From a checkpoint of a small image diffusion model.
Model: activation swiglu, width 160.
Training: adamw at rate 0.0017, 13000 steps, batches of 128.
Data: 101725 training examples, 16.4 epochs.
Rows from block 6 of a small image diffusion model, named by matrix and row number. Rows with one number belong to one neuron. Each number is 128 + 32 x the weight over its row's rms, rounded and kept within 0 to 255. All counts start at 0. Numbers have three digits each. After the name is the row's rms in percent of the matrix's.
After each neuron's rows are labels from the 100 images, of 14976 (inputs lightly noised), where the neuron reaches its largest size: "lies over" is the class under the peak. Only what is clearly more common there than usual is listed. The data: aerial photos of the United States (SatlasPretrain). In brackets: how many of the 100, against the usual share in percent.
# gate: MLP gate (model.blocks.6.mlp.gate.weight, 416x160), inputs 0-79
# fc1: MLP up (model.blocks.6.mlp.fc1.weight, 416x160), inputs 0-79
# fc2: MLP down (model.blocks.6.mlp.fc2.weight, 160x416, transposed), outputs 0-79

gate.316 090:087150143143173135144128159139103160070062128125093156124133104114077212090148143121137087115099150135080147147088131172141096122138154111138076064168079093048115121120117149076089141165141139096157140093126098147128127095156048133155046126
fc1.316 115:165150151155171180111101176144147161132104133144128118123127150134107172083146105143159068099120129085109105130093144134106114114142183124120162230169123107154130104105115187147151087107108177156155156096138088142139097077138086136155164120
fc2.316 113:169168152156096137052111126133129171099144134149230135115102132106119115085150138138112125137132150164096096100140144112116140109142128048082113064075132118182105129127140090009092142146120125131139114147151104185118089117151182142180061109
lies over: building (50 vs 4.2)

gate.391 062:140128149156156149109149102102052103120176074121138124140162102142106130083123093124161167137144103167116086129140125128130149141121142157148094132127150124152100113141185173043132158170139130120097163147148076109115154138160129097140128193
fc1.391 080:118109171159075106126079125133168176138083175100104129112071063170168033145152103108146158119100149122168164123133107131115131131164164091065115119114110130209124125123114106137100074127155178086170148084121094146207118078133064152143130144
fc2.391 069:126136106135072093117126095159128147101202102142149068052138152120082134117108126094179091156137093082182099074114101117082133161079172123109136176139155146183102172085146056123114143130067151122151137131131191148046141109079161108179132156
lies over: crop field (25 vs 7.1)

gate.223 116:100147195105167148136150121053071158127130080112119134134101134106150145126123141070168174101085141090152136136168134097164168149110109081147076163176081081092171083162101138160068128120130150175129118121122122148142112146089156076107097096
fc1.223 107:148099096087118083116118156190129085108117195152143071099213152153093091140094094208073046114196131125112143138078120125084089133159146160093160144099172143114134177126137170127155130113108133081163133135114141124122166124186167176145136124
fc2.223 113:138175076173151084054086173126142122134101065142197157103118121188146159110137143149150126163142119113119183148122131214109091140137112127131107118087146113112146148160102064091114165112136140106164113129152139178112207151150182104184132134
lies over: building (25 vs 4.2)

gate.257 085:086098127083082084074108151114102137135140097107104091129170174119125098122098149107064130110164133181208145095119140123162093090119114062161163076155123175098098120153120120127136115092070119158106119132156148151169174091151126191141145180
fc1.257 092:188115149159132113093157142144138132189111108086113137105171169069095116107166206141080106125145141135156135102142172094128136101108143142108155105147099142058074142129074137141135132124063101149134093162093130149126133097065052153117105102
fc2.257 105:153152160143132081071147188143123144102077145104127139109147096086149100164188173167023182134124105095055102098140100124156122082106179114138108147191172114051108140152157140084101166135135175168151155135110123084154155119178059088133140193
lies over: building (26 vs 4.2)

gate.321 111:149096112135145119130149150099130103091145165222115056104145134106122102114090096123129060170108167062128082113195122113135082104140131097141133144063112157107092095155131134096113175052071180126131158093093090073163129149115189157131181122
fc1.321 117:168176130131135105105115115178127116173095173084056115124125138177134113138113162106144134130146132053077150139153109143118192101130153122102167119091155145148108149149114126080186193079092113143118142130124114208169119128146164161075185113
fc2.321 122:125097150115140101116141131159111131129130093140071177100089139154117085119091131106141114108140128235171136119151152120129151092137158095124114138055133175110117141141136126136109051196209089138123127136121186128067104134141154134098045135
lies over: crop field (38 vs 7.1)

gate.249 107:136118120164127112108113111148109075112149183139144113149106171079101138081143151171147168167105106121081158125135107185096143103113088098096145130134095121116135080067187100116168090127137130084143116123064115098134175136170175122118124114
fc1.249 086:128102130153167064121101121132145119101151159125137123144097145120140095136161159113118109191060145121062120120185124139186120105085091085150115147048149172115133105061135108102192105094138166155103169111125127103203191139141199174100140119
fc2.249 101:173100138147122089152099104151114108172163083134111142147106084064156106195140151189128151118068132110161136117129139146114156138141104096139070133158161153132130070101073081150085148098137133086161097075073129143119128153062136130133105155
lies over: crop field (36 vs 7.1)

gate.301 051:101136141078176197122145155151095147117073114127162090106102158118163094140100158111135131133139151193165087137116130119148137109122120075129089143114109181176125101132116185138162094101043109123090130140109172140188151106087166149168104158
fc1.301 088:081133070162175139098129113168169150113137101125088152103109089103111131140125179129120165117107137093127143096121058087104140180139156168144058151141104140193115142110087129169167132165173140134132093110116073110154193120202076087166146140
fc2.301 077:170122107180127147137100072179154115122163125124123103102137162088121135127098179100117135107138150169104104128103141123088113196145138183156134145102101195164107093120146142093132096088042133084145113071107151163086253145097160171180073125
lies over: crop field (25 vs 7.1)

gate.204 069:147053152142178194149153214102166145083077142132079117156109072152126071144154152102117097063112151146121132136118125155144144142042076123079123138127190122096118125120102147145099109088110136165162153197176124183127127120090126110125127119
fc1.204 063:083093109136151101082091120126080100156085131152126112172100163181128126099131089143131158129148092190120104104113165135137135091184106104138097119136136120081084126184128177053108133139206154091115113065082135078113168129150103116154132142
fc2.204 081:084108098120185107102133160131096119122141095127110125106095124101116188126167139167140184111113105132089171061168133090143139122169118103119095123189183063122123173074102165143111099140169152115080152139129185121144152144128070099095136140
lies over: crop field (34 vs 7.1)

gate.230 109:120166098160095115101150164093180147124150165104098138119093169129171193141171081098138099108068149100137122127173087101189089085092195083098107079087093125129162125056103141108147175136120134111098153137128099183159168156125124075114124109
fc1.230 096:119136105127109131131083132093123143163135108185077143082168094098083110084143194143109139108102145113117155153129148169042109177151129181105166110213113102143133153190137120170139084126108113161144127118154102144015175167129071135135156104
fc2.230 102:122172106106149146189107094095086083084124166141130115155110166120184081134091161155089137083175116112150087141115083200116149182154054157145126083131111139093071161154115117148111157152102117142120155110112111157161047156126106036173132113
lies over: crop field (58 vs 7.1)

gate.302 068:097067145120181125122158116120152112163127090100097137153145159075075210102103147112137119129108152115194167132141091090177081174192088091248136118128161074108126099164092135097141099116145100071091172104147120105092096096098125139118143095
fc1.302 073:163134092127115173128169141149110090098134105123109217176069142161144117133151090077118125129131118178128076146122118080192179086095136182038138156131128139130129128130105121042133149141190089152130091088087133129112147129146075149110110142
fc2.302 079:076128098152153155103175168144114143160108121124155130194185110160089126159188208134106058110189150122112180163111114104162098163135119140182132152136112100110141109158144116109113160159145067135115173141105103118181159158198146154148065153
lies over: crop field (26 vs 7.1)

gate.222 099:164171089135109116156139119176072056154148119103090123097101154138033092128104077146080186108157165126104106108111168128170135178174136178127101164090134142077105162144133064136164102105103176158157079096134112126142161162121160200136112153
fc1.222 113:136078117105133163141131104111113124144121052134156156167150093139091111118112233134089145137153095151107135131116178109093147163152095135171167148163168093105119170167167082129118037116161172117125130125141149087069084110170049168176134103
fc2.222 118:137217157136156154062141141104156175142141170189178088121145162148124150134138231097151094103103178068136132121080126132030152140137082114102109139178132086157056129178089142134140199146097135118128086141148112129203126107135088147131099147
lies over: crop field (59 vs 7.1)

gate.193 128:129099183121177157113132109154084078143064128112105150172109131105123103092141155141088118157107071104138144180151126104090080131139184090113098135152149110095198124078105132086159137167125106129152155135114096119136199168191163105117102082
fc1.193 113:138100092146072097135099151049147197118144128177187123122128146116143152166172149123153163110161195138121092080101103140150139137123072191107170123134086156131127106132181128116115148086132157134103134163111153123140108060031145146097152152
fc2.193 111:116156130146115099137086155077154249138103108180191104156098092130095135101170152131135178170158077117141094090092119142136150092148076126139090127147162176138141116137077144150157113186094145148123111170093066158146207059197135117118080149
lies over: building (26 vs 4.2)

gate.254 085:162051169137136130089093071134135173135154085147172143170122136122138104137155124143102130161104091195119121101138148111119106117158105156082137111134076128097104100142108161070160137088117159124058174179219123140167175087152195116154116151
fc1.254 093:178120141130177131137154057149149089130137141118114180169157125121138121042074222100142083153143144147079121164126116080070163152134089104129144129152106147171144169094120094088117100121154128148144135122115152124040099163176133131078100146
fc2.254 100:171145131111131138176109083085098138131140111141129081180164174106095098174104190171129098087106175131148164147161102072079099139156139132124080100215145138179148126095109153220140121148160113119138124132151101097222085096108087131092057090
lies over: crop field (26 vs 7.1)

gate.414 108:092123175142170106101092176160070157126163151073089154170046140117150115109114064111159179136095158131139100184162175149140099127120134162184107136145143152105188142126144154096087159128143120182189078164076115114132168183062118154064127104
fc1.414 114:123167090083099154129142100114175083122062097177155144149127129174108156151156147155071106110131050140114100070059116119166173090133152094047099130087103116133131119114118101119158126121113147076109190075169114142134121076160173107167158152
fc2.414 101:112033121091103103181146123106142098137102145137096088159085121155177142158167023156068105090093140117172111141101134118161151098138130158174152096132118100127206148144080157232149124093109118123158114136128111101160136100114129161072173163
lies over: building (29 vs 4.2)

gate.146 130:081204123085081130152089110146124120148124149049122134162072128130163098165139102138176189080144169112153126094194092101180133120134164158143143130074171167074176147081116072065076146140126137072163139112141090126155146120136152122121087107
fc1.146 114:145196163120077149122104121145119147129148146067142155119144096145197106191144173123174165122176145131172112099159114061104153088108178164155182110145127157142181141096129091104073109124089077066155157124136124153082121087172135113108107109
fc2.146 101:096129135106110096103121109141152177154143124091141129144152130160099083039125155132123180160146148133108195122158172092081155120149115131066106125084089142129098092161088064131186147117113103071162118147125097152128145125143172175091147122
lies over: crop field (25 vs 7.1)