From a checkpoint of a small image diffusion model: norm rmsnorm.
Rows from block 6 of a small image diffusion model, named by matrix and row number. Rows with one number belong to one neuron. Each number is 50 + 10 x the weight over its row's rms, rounded and kept within 0 to 99. All counts start at 0.
After each neuron's rows are labels from the 100 images, of 14976 (inputs lightly noised), where the neuron reaches its largest size: "patch colour" is the nearest of a few named colours to the mean colour under the peak. Only what is clearly more common there than usual is listed. The data: aerial photos of the United States (SatlasPretrain). In brackets: how many of the 100.
# gate: MLP gate (model.blocks.6.mlp.gate.weight, 416x160), inputs 80-159
# fc1: MLP up (model.blocks.6.mlp.fc1.weight, 416x160), inputs 80-159
# fc2: MLP down (model.blocks.6.mlp.fc2.weight, 160x416, transposed), outputs 80-159

gate.165:42 49 56 46 54 48 37 52 39 36 52 45 59 55 39 55 51 35 36 36 54 68 56 55 47 59 50 55 58 33 50 45 37 38 48 39 56 45 61 48 47 46 53 46 68 40 45 47 66 53 65 53 53 44 31 44 48 46 49 40 61 53 65 42 46 32 65 35 63 60 43 64 52 42 52 35 65 56 56 62
fc1.165:35 62 57 54 46 39 41 51 35 52 49 41 45 66 43 55 59 39 43 33 42 58 48 52 46 56 54 67 60 41 57 59 43 50 42 45 58 48 52 51 50 56 52 53 54 45 59 45 66 40 63 50 48 39 39 64 42 56 50 41 49 47 63 52 51 47 75 38 62 60 42 70 51 48 57 30 61 56 60 65
fc2.165:55 59 52 41 49 38 36 54 52 64 54 39 45 62 56 54 48 31 35 47 44 40 61 53 38 55 61 65 47 61 54 49 50 48 45 72 46 35 60 59 40 58 63 49 58 60 67 47 40 44 45 60 53 42 73 58 63 35 51 51 52 39 73 50 54 50 35 62 50 44 45 45 42 60 39 45 51 61 45 55
patch colour: grey (86)

gate.403:55 48 28 49 48 60 45 56 54 49 35 49 32 42 64 30 50 59 56 65 45 42 45 40 45 63 60 27 34 40 47 55 42 48 43 46 49 47 59 53 59 43 46 48 43 58 58 51 52 46 52 26 52 44 51 55 44 56 42 31 58 41 47 37 58 73 48 51 58 54 59 47 58 35 68 45 57 57 51 65
fc1.403:52 46 52 64 54 45 41 45 31 50 59 50 46 32 55 58 46 48 45 48 60 29 52 52 45 56 50 52 64 39 55 55 49 62 51 54 56 54 52 51 45 49 65 64 43 43 43 39 43 55 44 60 40 43 64 40 53 47 64 48 49 48 35 38 43 46 35 48 56 54 56 42 41 27 48 52 39 49 39 66
fc2.403:54 52 47 43 41 38 50 46 51 47 32 48 49 27 42 56 42 51 50 56 41 65 45 31 46 32 61 51 41 57 43 25 53 64 51 66 53 50 57 53 52 58 62 56 57 57 58 42 41 48 41 50 52 52 40 43 69 70 35 38 40 54 19 48 56 34 48 59 52 51 65 43 42 67 46 43 43 53 39 57
patch colour: grey (86)

gate.402:51 49 47 44 33 41 43 35 55 53 57 48 35 57 47 65 51 57 55 28 49 48 55 67 51 57 53 55 45 66 46 38 60 59 44 43 57 50 40 38 51 64 62 49 40 41 41 45 44 69 52 41 36 43 57 66 31 38 35 55 51 39 48 69 49 51 52 42 42 59 31 47 33 71 55 40 49 69 60 66
fc1.402:52 67 54 32 47 57 39 56 38 47 47 51 72 53 56 29 58 42 49 64 50 38 40 47 41 58 41 51 52 44 52 53 45 46 51 56 53 45 54 62 61 44 52 43 54 59 54 40 51 36 69 52 68 61 43 68 56 67 50 37 34 55 36 28 48 52 50 67 53 36 53 53 52 54 52 50 46 42 57 39
fc2.402:41 43 44 35 27 58 40 51 54 52 48 50 38 51 47 53 45 55 52 38 51 61 44 37 47 33 39 59 43 74 55 39 60 38 56 54 62 57 62 39 48 38 29 51 40 59 43 60 53 62 44 59 61 51 53 31 68 41 46 45 43 51 53 44 49 56 53 36 64 41 68 58 60 63 61 45 48 44 35 30
patch colour: grey (85)

gate.97:40 41 62 63 47 57 54 39 54 46 41 51 47 74 46 59 72 39 60 54 52 67 47 52 51 44 56 72 61 40 62 31 36 53 36 58 48 60 53 57 61 44 50 54 64 43 30 65 67 41 48 43 48 66 51 75 46 61 46 41 65 62 61 43 56 48 60 57 55 38 48 54 43 42 57 49 52 51 53 51
fc1.97:41 44 78 52 50 63 53 41 41 50 51 55 55 66 48 42 52 46 53 57 54 67 47 28 40 42 64 58 50 44 40 40 38 51 44 62 45 56 44 50 61 50 64 58 50 45 30 42 48 52 55 64 43 48 56 50 48 58 38 40 57 41 50 60 43 44 79 45 52 53 53 39 33 45 63 45 52 57 54 52
fc2.97:34 39 22 44 53 62 42 39 40 54 54 57 54 57 46 55 56 55 57 42 38 41 60 32 50 36 43 45 52 62 41 54 64 54 40 47 46 38 44 48 56 54 65 56 51 47 53 43 61 49 51 69 45 53 42 38 43 49 56 42 40 73 44 60 60 50 32 53 57 50 59 32 35 60 40 49 54 55 66 50
patch colour: grey (93)

gate.409:43 53 55 33 55 41 45 55 55 57 36 39 41 46 48 51 65 62 59 57 56 46 45 64 58 45 43 43 55 50 47 47 41 45 64 56 37 42 56 52 39 53 42 36 60 56 56 75 52 52 48 51 44 39 50 39 50 45 58 61 49 48 54 53 67 53 45 56 50 36 65 55 52 53 64 46 52 62 44 44
fc1.409:52 53 40 52 43 46 41 56 44 65 49 31 47 37 50 49 41 43 43 43 60 49 51 41 60 48 49 59 42 64 53 31 53 44 46 54 62 38 39 43 51 39 43 65 42 50 49 34 61 43 50 36 56 47 45 40 48 66 43 67 49 59 39 44 46 43 61 61 66 51 33 42 25 57 63 61 60 40 68 36
fc2.409:49 55 62 52 56 40 65 63 50 31 43 22 56 35 52 41 49 48 46 59 40 51 52 45 59 43 53 36 58 40 55 71 47 36 53 42 40 62 43 58 44 35 42 59 54 52 45 40 47 50 45 36 52 59 58 36 47 41 67 66 49 39 42 48 52 56 40 41 72 42 36 44 27 45 35 31 52 36 59 34
patch colour: green (27)

gate.380:66 76 32 53 46 33 54 52 40 61 51 45 32 65 48 48 43 61 52 32 31 70 40 54 34 43 41 48 52 48 63 51 55 50 45 50 49 45 41 68 58 49 43 52 58 60 43 53 42 66 49 55 44 52 53 58 49 47 47 44 65 62 46 58 51 54 39 69 63 57 61 65 42 58 59 49 48 48 46 21
fc1.380:59 71 29 56 54 57 75 38 49 68 63 40 28 57 48 57 57 73 47 32 28 69 26 57 44 42 40 52 51 38 66 46 51 45 50 51 38 53 47 56 64 49 52 54 46 57 53 57 34 58 38 43 46 38 46 53 58 49 45 48 54 60 43 61 57 56 41 59 58 46 57 49 37 47 52 44 56 44 43 38
fc2.380:69 61 63 60 62 29 57 58 37 64 58 52 60 44 50 71 20 59 49 69 59 38 61 47 41 40 50 67 40 40 58 56 55 55 46 43 48 56 41 37 43 43 53 59 49 56 53 42 55 39 51 67 45 45 52 46 41 76 53 52 45 48 61 42 40 43 59 33 64 46 54 65 59 44 44 48 57 48 45 26
patch colour: brown (68)

gate.407:44 45 36 52 52 61 60 56 30 55 48 39 61 54 44 71 54 51 33 49 60 38 63 53 49 47 62 60 43 44 49 41 64 87 33 60 35 45 43 52 45 53 36 62 42 47 72 52 45 46 63 42 41 55 43 45 55 49 44 54 65 39 44 46 42 48 27 58 53 54 61 52 64 43 55 49 57 57 53 57
fc1.407:55 52 44 60 49 44 59 61 38 45 63 62 52 42 51 75 68 61 49 54 59 52 45 46 40 59 50 60 54 55 35 51 55 74 61 70 39 60 52 59 55 63 53 42 46 54 56 43 52 40 48 47 43 63 30 44 57 59 63 50 48 50 46 39 45 51 42 59 38 55 44 41 48 38 54 46 59 43 51 55
fc2.407:42 38 50 38 26 55 48 58 45 41 34 48 55 74 48 23 52 61 35 54 57 57 53 48 42 54 53 55 51 63 58 59 59 63 61 65 47 41 35 40 48 58 42 57 35 47 54 54 73 57 69 47 49 44 44 31 69 30 69 57 50 41 62 39 31 69 60 43 50 40 52 48 56 37 40 45 37 50 52 56
patch colour: pink (39)

gate.205:41 49 40 55 60 49 63 45 47 46 52 23 44 52 47 45 48 48 49 61 54 61 48 69 32 46 46 37 40 51 36 61 50 59 43 49 63 49 49 55 55 35 44 45 42 40 45 37 54 61 61 72 39 45 64 56 52 41 61 57 42 27 49 49 50 36 55 40 49 60 57 43 46 56 41 45 45 65 50 25
fc1.205:50 63 48 64 65 56 64 55 68 58 25 35 65 66 56 41 49 65 64 48 54 55 54 64 41 42 35 56 57 46 52 58 60 54 61 56 67 34 66 52 59 54 60 44 36 47 28 48 46 49 73 43 57 46 54 70 52 63 47 48 45 65 61 50 44 47 56 50 40 52 71 39 41 50 43 43 47 42 53 52
fc2.205:44 53 56 39 44 43 38 46 45 58 55 32 52 55 52 52 59 56 51 29 54 36 50 68 32 51 57 54 61 56 40 43 53 56 54 42 27 53 45 54 58 39 37 47 58 44 61 37 41 43 55 66 44 55 38 60 49 60 42 63 49 64 40 49 52 72 39 64 50 40 65 39 49 47 60 59 43 61 51 32
patch colour: grey (86)

gate.213:57 29 39 46 46 44 60 39 49 35 52 52 47 47 46 53 44 50 52 42 63 33 37 45 28 51 32 38 42 52 36 47 44 65 55 45 34 42 55 29 67 48 66 39 45 63 55 49 47 40 47 36 54 56 48 51 50 55 53 53 54 61 54 37 60 41 64 66 42 31 47 48 57 62 45 58 37 36 48 45
fc1.213:49 53 49 33 60 66 42 58 47 38 63 63 60 50 57 57 39 44 50 45 40 74 52 49 58 55 49 41 42 44 59 66 52 39 36 50 46 46 40 62 46 63 42 59 44 27 56 50 46 58 58 34 37 55 47 48 44 44 56 48 40 44 45 42 43 48 33 49 36 67 44 44 46 56 45 34 53 63 54 52
fc2.213:53 53 54 66 56 69 74 54 57 62 27 48 60 46 49 59 48 42 47 58 55 26 44 53 51 50 52 43 51 56 46 43 51 47 41 49 47 57 54 38 36 59 38 55 59 31 60 51 58 44 61 29 49 46 63 62 46 46 46 52 58 55 49 52 57 45 60 46 41 52 46 39 45 34 45 77 55 65 62 60
patch colour: pink (33)

gate.134:36 71 33 53 59 51 63 45 60 67 31 41 53 56 52 59 72 52 48 37 45 51 50 48 34 46 40 67 41 48 54 50 52 51 57 63 46 49 51 45 64 61 65 54 40 61 47 50 51 48 55 44 50 35 47 52 58 75 52 59 60 67 35 64 47 45 54 43 52 37 60 48 23 56 43 57 36 49 59 48
fc1.134:44 65 52 43 36 49 55 62 59 51 46 59 55 47 48 37 56 46 47 55 74 57 50 26 40 51 50 36 35 57 43 60 33 37 49 66 49 58 44 54 49 52 75 47 48 53 56 59 43 45 53 60 21 40 53 50 58 63 43 56 43 39 53 52 32 47 45 51 44 51 30 39 48 51 43 49 56 53 38 77
fc2.134:46 63 44 57 63 51 48 60 62 58 49 63 50 45 48 60 48 48 48 40 28 45 53 29 42 51 46 59 61 50 48 46 59 39 53 39 50 44 50 49 56 48 71 40 51 49 51 68 59 48 52 58 20 73 44 42 64 45 51 60 56 54 48 58 61 43 51 43 55 44 33 47 52 49 46 52 61 53 38 75
patch colour: brown (64); green (25)

gate.199:48 47 55 44 34 39 49 52 46 55 77 52 50 60 42 56 53 39 36 38 35 61 38 52 49 47 47 35 46 66 26 55 53 43 65 39 39 44 41 45 60 40 46 51 58 42 44 52 32 40 42 48 44 44 58 47 58 45 36 23 42 40 44 46 59 37 55 36 67 40 55 51 27 64 57 33 52 37 63 39
fc1.199:47 70 58 39 59 46 42 42 48 52 65 54 34 47 47 57 57 45 27 42 62 57 32 56 65 48 61 51 46 55 64 60 57 57 54 48 52 49 50 51 53 47 34 56 50 38 55 63 60 36 52 55 70 43 61 47 22 58 54 39 59 53 44 50 38 58 51 46 42 63 57 57 49 75 48 61 60 60 30 50
fc2.199:40 71 43 46 47 60 45 56 65 25 50 26 41 63 49 53 43 55 44 49 56 58 45 75 61 50 41 45 45 38 57 55 55 50 32 57 36 31 48 42 62 45 69 72 46 55 56 56 55 53 69 57 53 58 44 53 55 35 66 41 57 47 48 66 49 39 58 57 53 45 48 58 65 63 42 36 62 53 54 63
patch colour: black (39)

gate.117:49 52 51 56 70 50 49 68 40 62 39 37 52 54 31 45 44 48 36 33 43 44 56 54 45 45 56 54 46 43 59 53 40 38 33 37 62 48 65 62 45 57 49 54 53 52 38 64 38 54 63 61 35 48 75 60 56 40 50 38 42 40 39 48 50 50 54 57 54 57 57 51 57 58 27 53 57 64 49 58
fc1.117:52 55 42 52 19 62 47 51 28 57 59 52 46 56 58 44 47 65 49 39 53 44 55 60 51 73 51 68 62 52 55 15 51 54 55 41 50 43 48 57 53 54 55 58 39 53 45 42 29 42 51 61 40 46 48 35 57 30 51 48 54 50 45 51 56 51 54 51 54 62 76 56 62 51 44 52 48 40 60 54
fc2.117:47 56 51 60 47 53 39 48 50 61 60 41 57 39 55 37 54 56 50 56 43 48 61 69 45 43 49 50 61 42 46 72 58 50 53 61 59 48 73 52 50 39 53 60 45 59 50 41 55 57 48 58 44 60 57 67 66 44 41 58 59 62 56 45 52 57 47 44 48 51 69 54 32 47 48 44 59 40 70 67
patch colour: brown (87)

gate.245:52 50 39 47 51 51 62 40 60 43 54 47 49 55 39 88 58 59 48 50 61 59 57 44 50 42 39 64 57 45 51 48 55 63 54 56 48 59 67 48 55 58 43 35 45 57 45 57 40 44 35 41 41 55 45 52 55 40 62 56 63 62 36 42 50 49 57 47 50 43 46 43 27 36 41 54 37 43 51 50
fc1.245:33 38 57 53 35 41 45 35 58 53 55 56 58 31 57 56 47 29 31 47 37 49 44 51 41 66 70 63 42 51 51 56 49 53 51 48 47 52 45 54 61 29 58 51 46 67 67 54 45 34 55 43 36 40 50 47 59 44 43 47 58 47 60 77 53 63 55 54 37 47 66 34 61 56 51 58 51 45 48 59
fc2.245:45 48 52 41 62 40 58 23 55 42 42 55 52 41 40 26 46 37 31 43 46 58 56 45 52 54 42 44 61 54 43 39 51 51 57 58 56 46 43 69 58 47 45 43 68 54 37 46 34 69 52 59 38 57 48 52 62 52 56 56 41 64 60 59 52 49 36 48 64 56 42 46 57 51 57 57 42 39 45 55
patch colour: brown (73)

gate.64:60 50 27 44 59 42 60 59 61 60 46 63 48 63 46 62 41 36 47 60 38 46 59 42 46 76 52 35 62 59 44 31 51 46 45 63 52 54 54 41 40 52 66 36 34 47 36 58 54 29 59 42 43 48 56 51 57 42 68 57 40 26 34 42 66 46 54 48 44 55 83 40 47 51 40 57 40 41 55 38
fc1.64:56 67 40 42 47 58 51 46 37 46 57 55 65 41 53 73 67 59 64 49 58 51 51 55 38 49 46 47 37 51 52 69 46 49 55 39 37 50 49 46 60 55 32 39 61 47 64 43 51 28 52 41 57 44 62 56 62 61 46 34 52 52 48 48 51 40 45 64 70 50 39 47 32 50 74 44 46 55 43 50
fc2.64:36 52 37 52 50 59 59 55 23 57 34 50 49 53 50 54 50 68 38 56 45 46 59 51 54 42 56 52 59 56 57 38 49 57 61 45 51 61 49 36 51 48 43 52 46 63 28 42 61 29 48 44 43 46 53 69 55 53 59 50 50 33 58 41 61 62 54 41 49 45 31 57 46 38 35 41 47 71 40 53
patch colour: grey (89)

gate.270:61 41 40 40 48 44 63 45 42 29 43 53 37 65 53 55 52 64 64 40 52 54 59 40 60 42 59 44 49 52 50 43 44 50 62 46 61 34 47 52 44 31 54 67 36 57 49 53 50 58 38 53 52 46 57 65 48 49 35 48 40 40 42 39 37 26 53 55 72 60 66 55 51 35 37 42 38 46 41 59
fc1.270:41 42 34 52 58 57 92 43 54 59 65 52 46 43 53 48 54 59 45 47 51 56 52 59 49 67 45 61 60 63 62 34 53 55 40 52 40 55 53 58 50 44 51 61 41 59 61 49 51 53 49 40 60 46 48 43 55 57 36 51 42 60 41 52 50 50 52 72 70 54 62 58 38 55 70 37 53 53 59 50
fc2.270:64 53 46 61 60 37 53 51 50 49 55 62 56 49 56 59 53 39 65 52 31 44 63 47 64 41 56 64 42 60 43 54 45 40 63 42 43 57 63 65 46 64 34 41 52 53 45 56 43 45 42 42 59 38 62 52 39 61 48 49 44 60 39 39 39 40 46 56 47 40 33 45 48 65 75 59 43 47 44 54
patch colour: brown (63)

gate.272:60 53 44 64 51 45 54 44 51 50 34 52 69 75 47 79 57 58 42 49 58 46 57 50 48 39 34 68 44 44 46 51 51 63 64 58 52 59 55 50 58 67 42 41 40 41 48 46 41 38 44 37 58 48 50 63 45 59 57 53 57 64 48 53 51 56 51 44 44 36 54 49 28 54 42 46 48 53 57 45
fc1.272:57 52 65 62 62 48 44 43 53 48 44 35 56 44 47 56 54 52 46 57 52 61 46 55 64 63 49 68 60 61 55 49 19 34 52 52 51 54 32 35 58 41 58 49 43 62 39 34 49 63 50 34 38 48 43 47 44 51 46 44 55 52 51 70 62 70 59 44 30 54 60 38 57 42 67 35 52 64 44 39
fc2.272:51 59 44 45 38 45 50 44 54 51 56 39 51 42 56 48 45 52 53 56 38 42 58 53 65 48 53 39 48 42 58 55 72 38 48 50 37 41 33 65 63 43 62 56 58 67 70 30 56 46 46 37 33 50 43 39 33 54 50 49 42 43 40 59 45 38 46 53 36 52 52 31 62 40 44 52 59 55 50 45
patch colour: brown (71)

gate.129:29 54 52 68 55 51 46 60 53 54 88 45 42 50 45 60 53 54 35 50 43 50 44 64 43 46 57 43 52 59 43 54 48 63 48 46 63 48 33 64 55 57 60 60 62 51 41 54 47 44 65 49 38 53 54 26 59 84 45 49 35 52 53 45 63 43 40 52 52 53 51 56 70 50 51 62 59 56 59 45
fc1.129:40 39 51 52 38 48 40 45 58 57 58 46 53 52 45 72 59 49 47 51 65 63 58 67 38 54 29 46 41 59 62 45 54 58 58 59 62 46 42 54 56 73 49 72 55 61 49 60 49 35 44 70 45 49 58 40 50 56 48 34 53 44 56 38 43 51 57 48 56 36 47 60 58 67 53 52 69 50 46 42
fc2.129:56 63 52 54 41 47 42 49 34 55 42 60 55 45 45 57 37 45 58 63 64 67 63 33 49 54 26 41 43 55 35 50 51 38 46 60 62 51 63 51 51 29 54 40 50 45 50 37 43 35 48 36 51 50 56 51 49 52 41 71 54 41 43 53 47 48 47 51 39 46 51 43 38 65 53 52 24 54 64 51
patch colour: brown (81)

gate.131:55 45 56 47 33 29 49 47 55 59 53 59 72 45 44 52 55 60 49 34 45 41 36 75 40 59 44 57 47 49 51 65 34 57 43 61 44 40 65 47 39 45 46 30 48 54 58 37 43 45 46 46 42 47 50 44 47 47 44 55 50 53 38 46 60 67 54 49 68 47 45 43 38 47 50 45 50 46 52 55
fc1.131:45 44 56 38 64 51 41 48 49 35 45 45 32 46 53 47 60 47 48 44 47 65 50 70 73 41 48 49 45 50 30 59 38 50 53 50 44 51 45 48 62 63 41 37 41 62 51 51 74 54 38 69 59 53 46 40 35 41 67 58 54 40 52 41 45 65 58 52 57 32 54 46 30 34 57 58 56 41 53 48
fc2.131:49 49 58 61 52 39 43 54 58 51 78 61 57 37 57 43 56 45 46 57 39 50 61 41 43 39 68 52 68 73 51 45 46 45 57 35 47 49 43 54 46 54 67 59 47 50 56 50 36 38 43 53 58 52 55 46 55 53 38 35 53 49 40 53 60 50 31 53 49 59 60 55 40 76 48 45 32 36 52 56
patch colour: brown (84)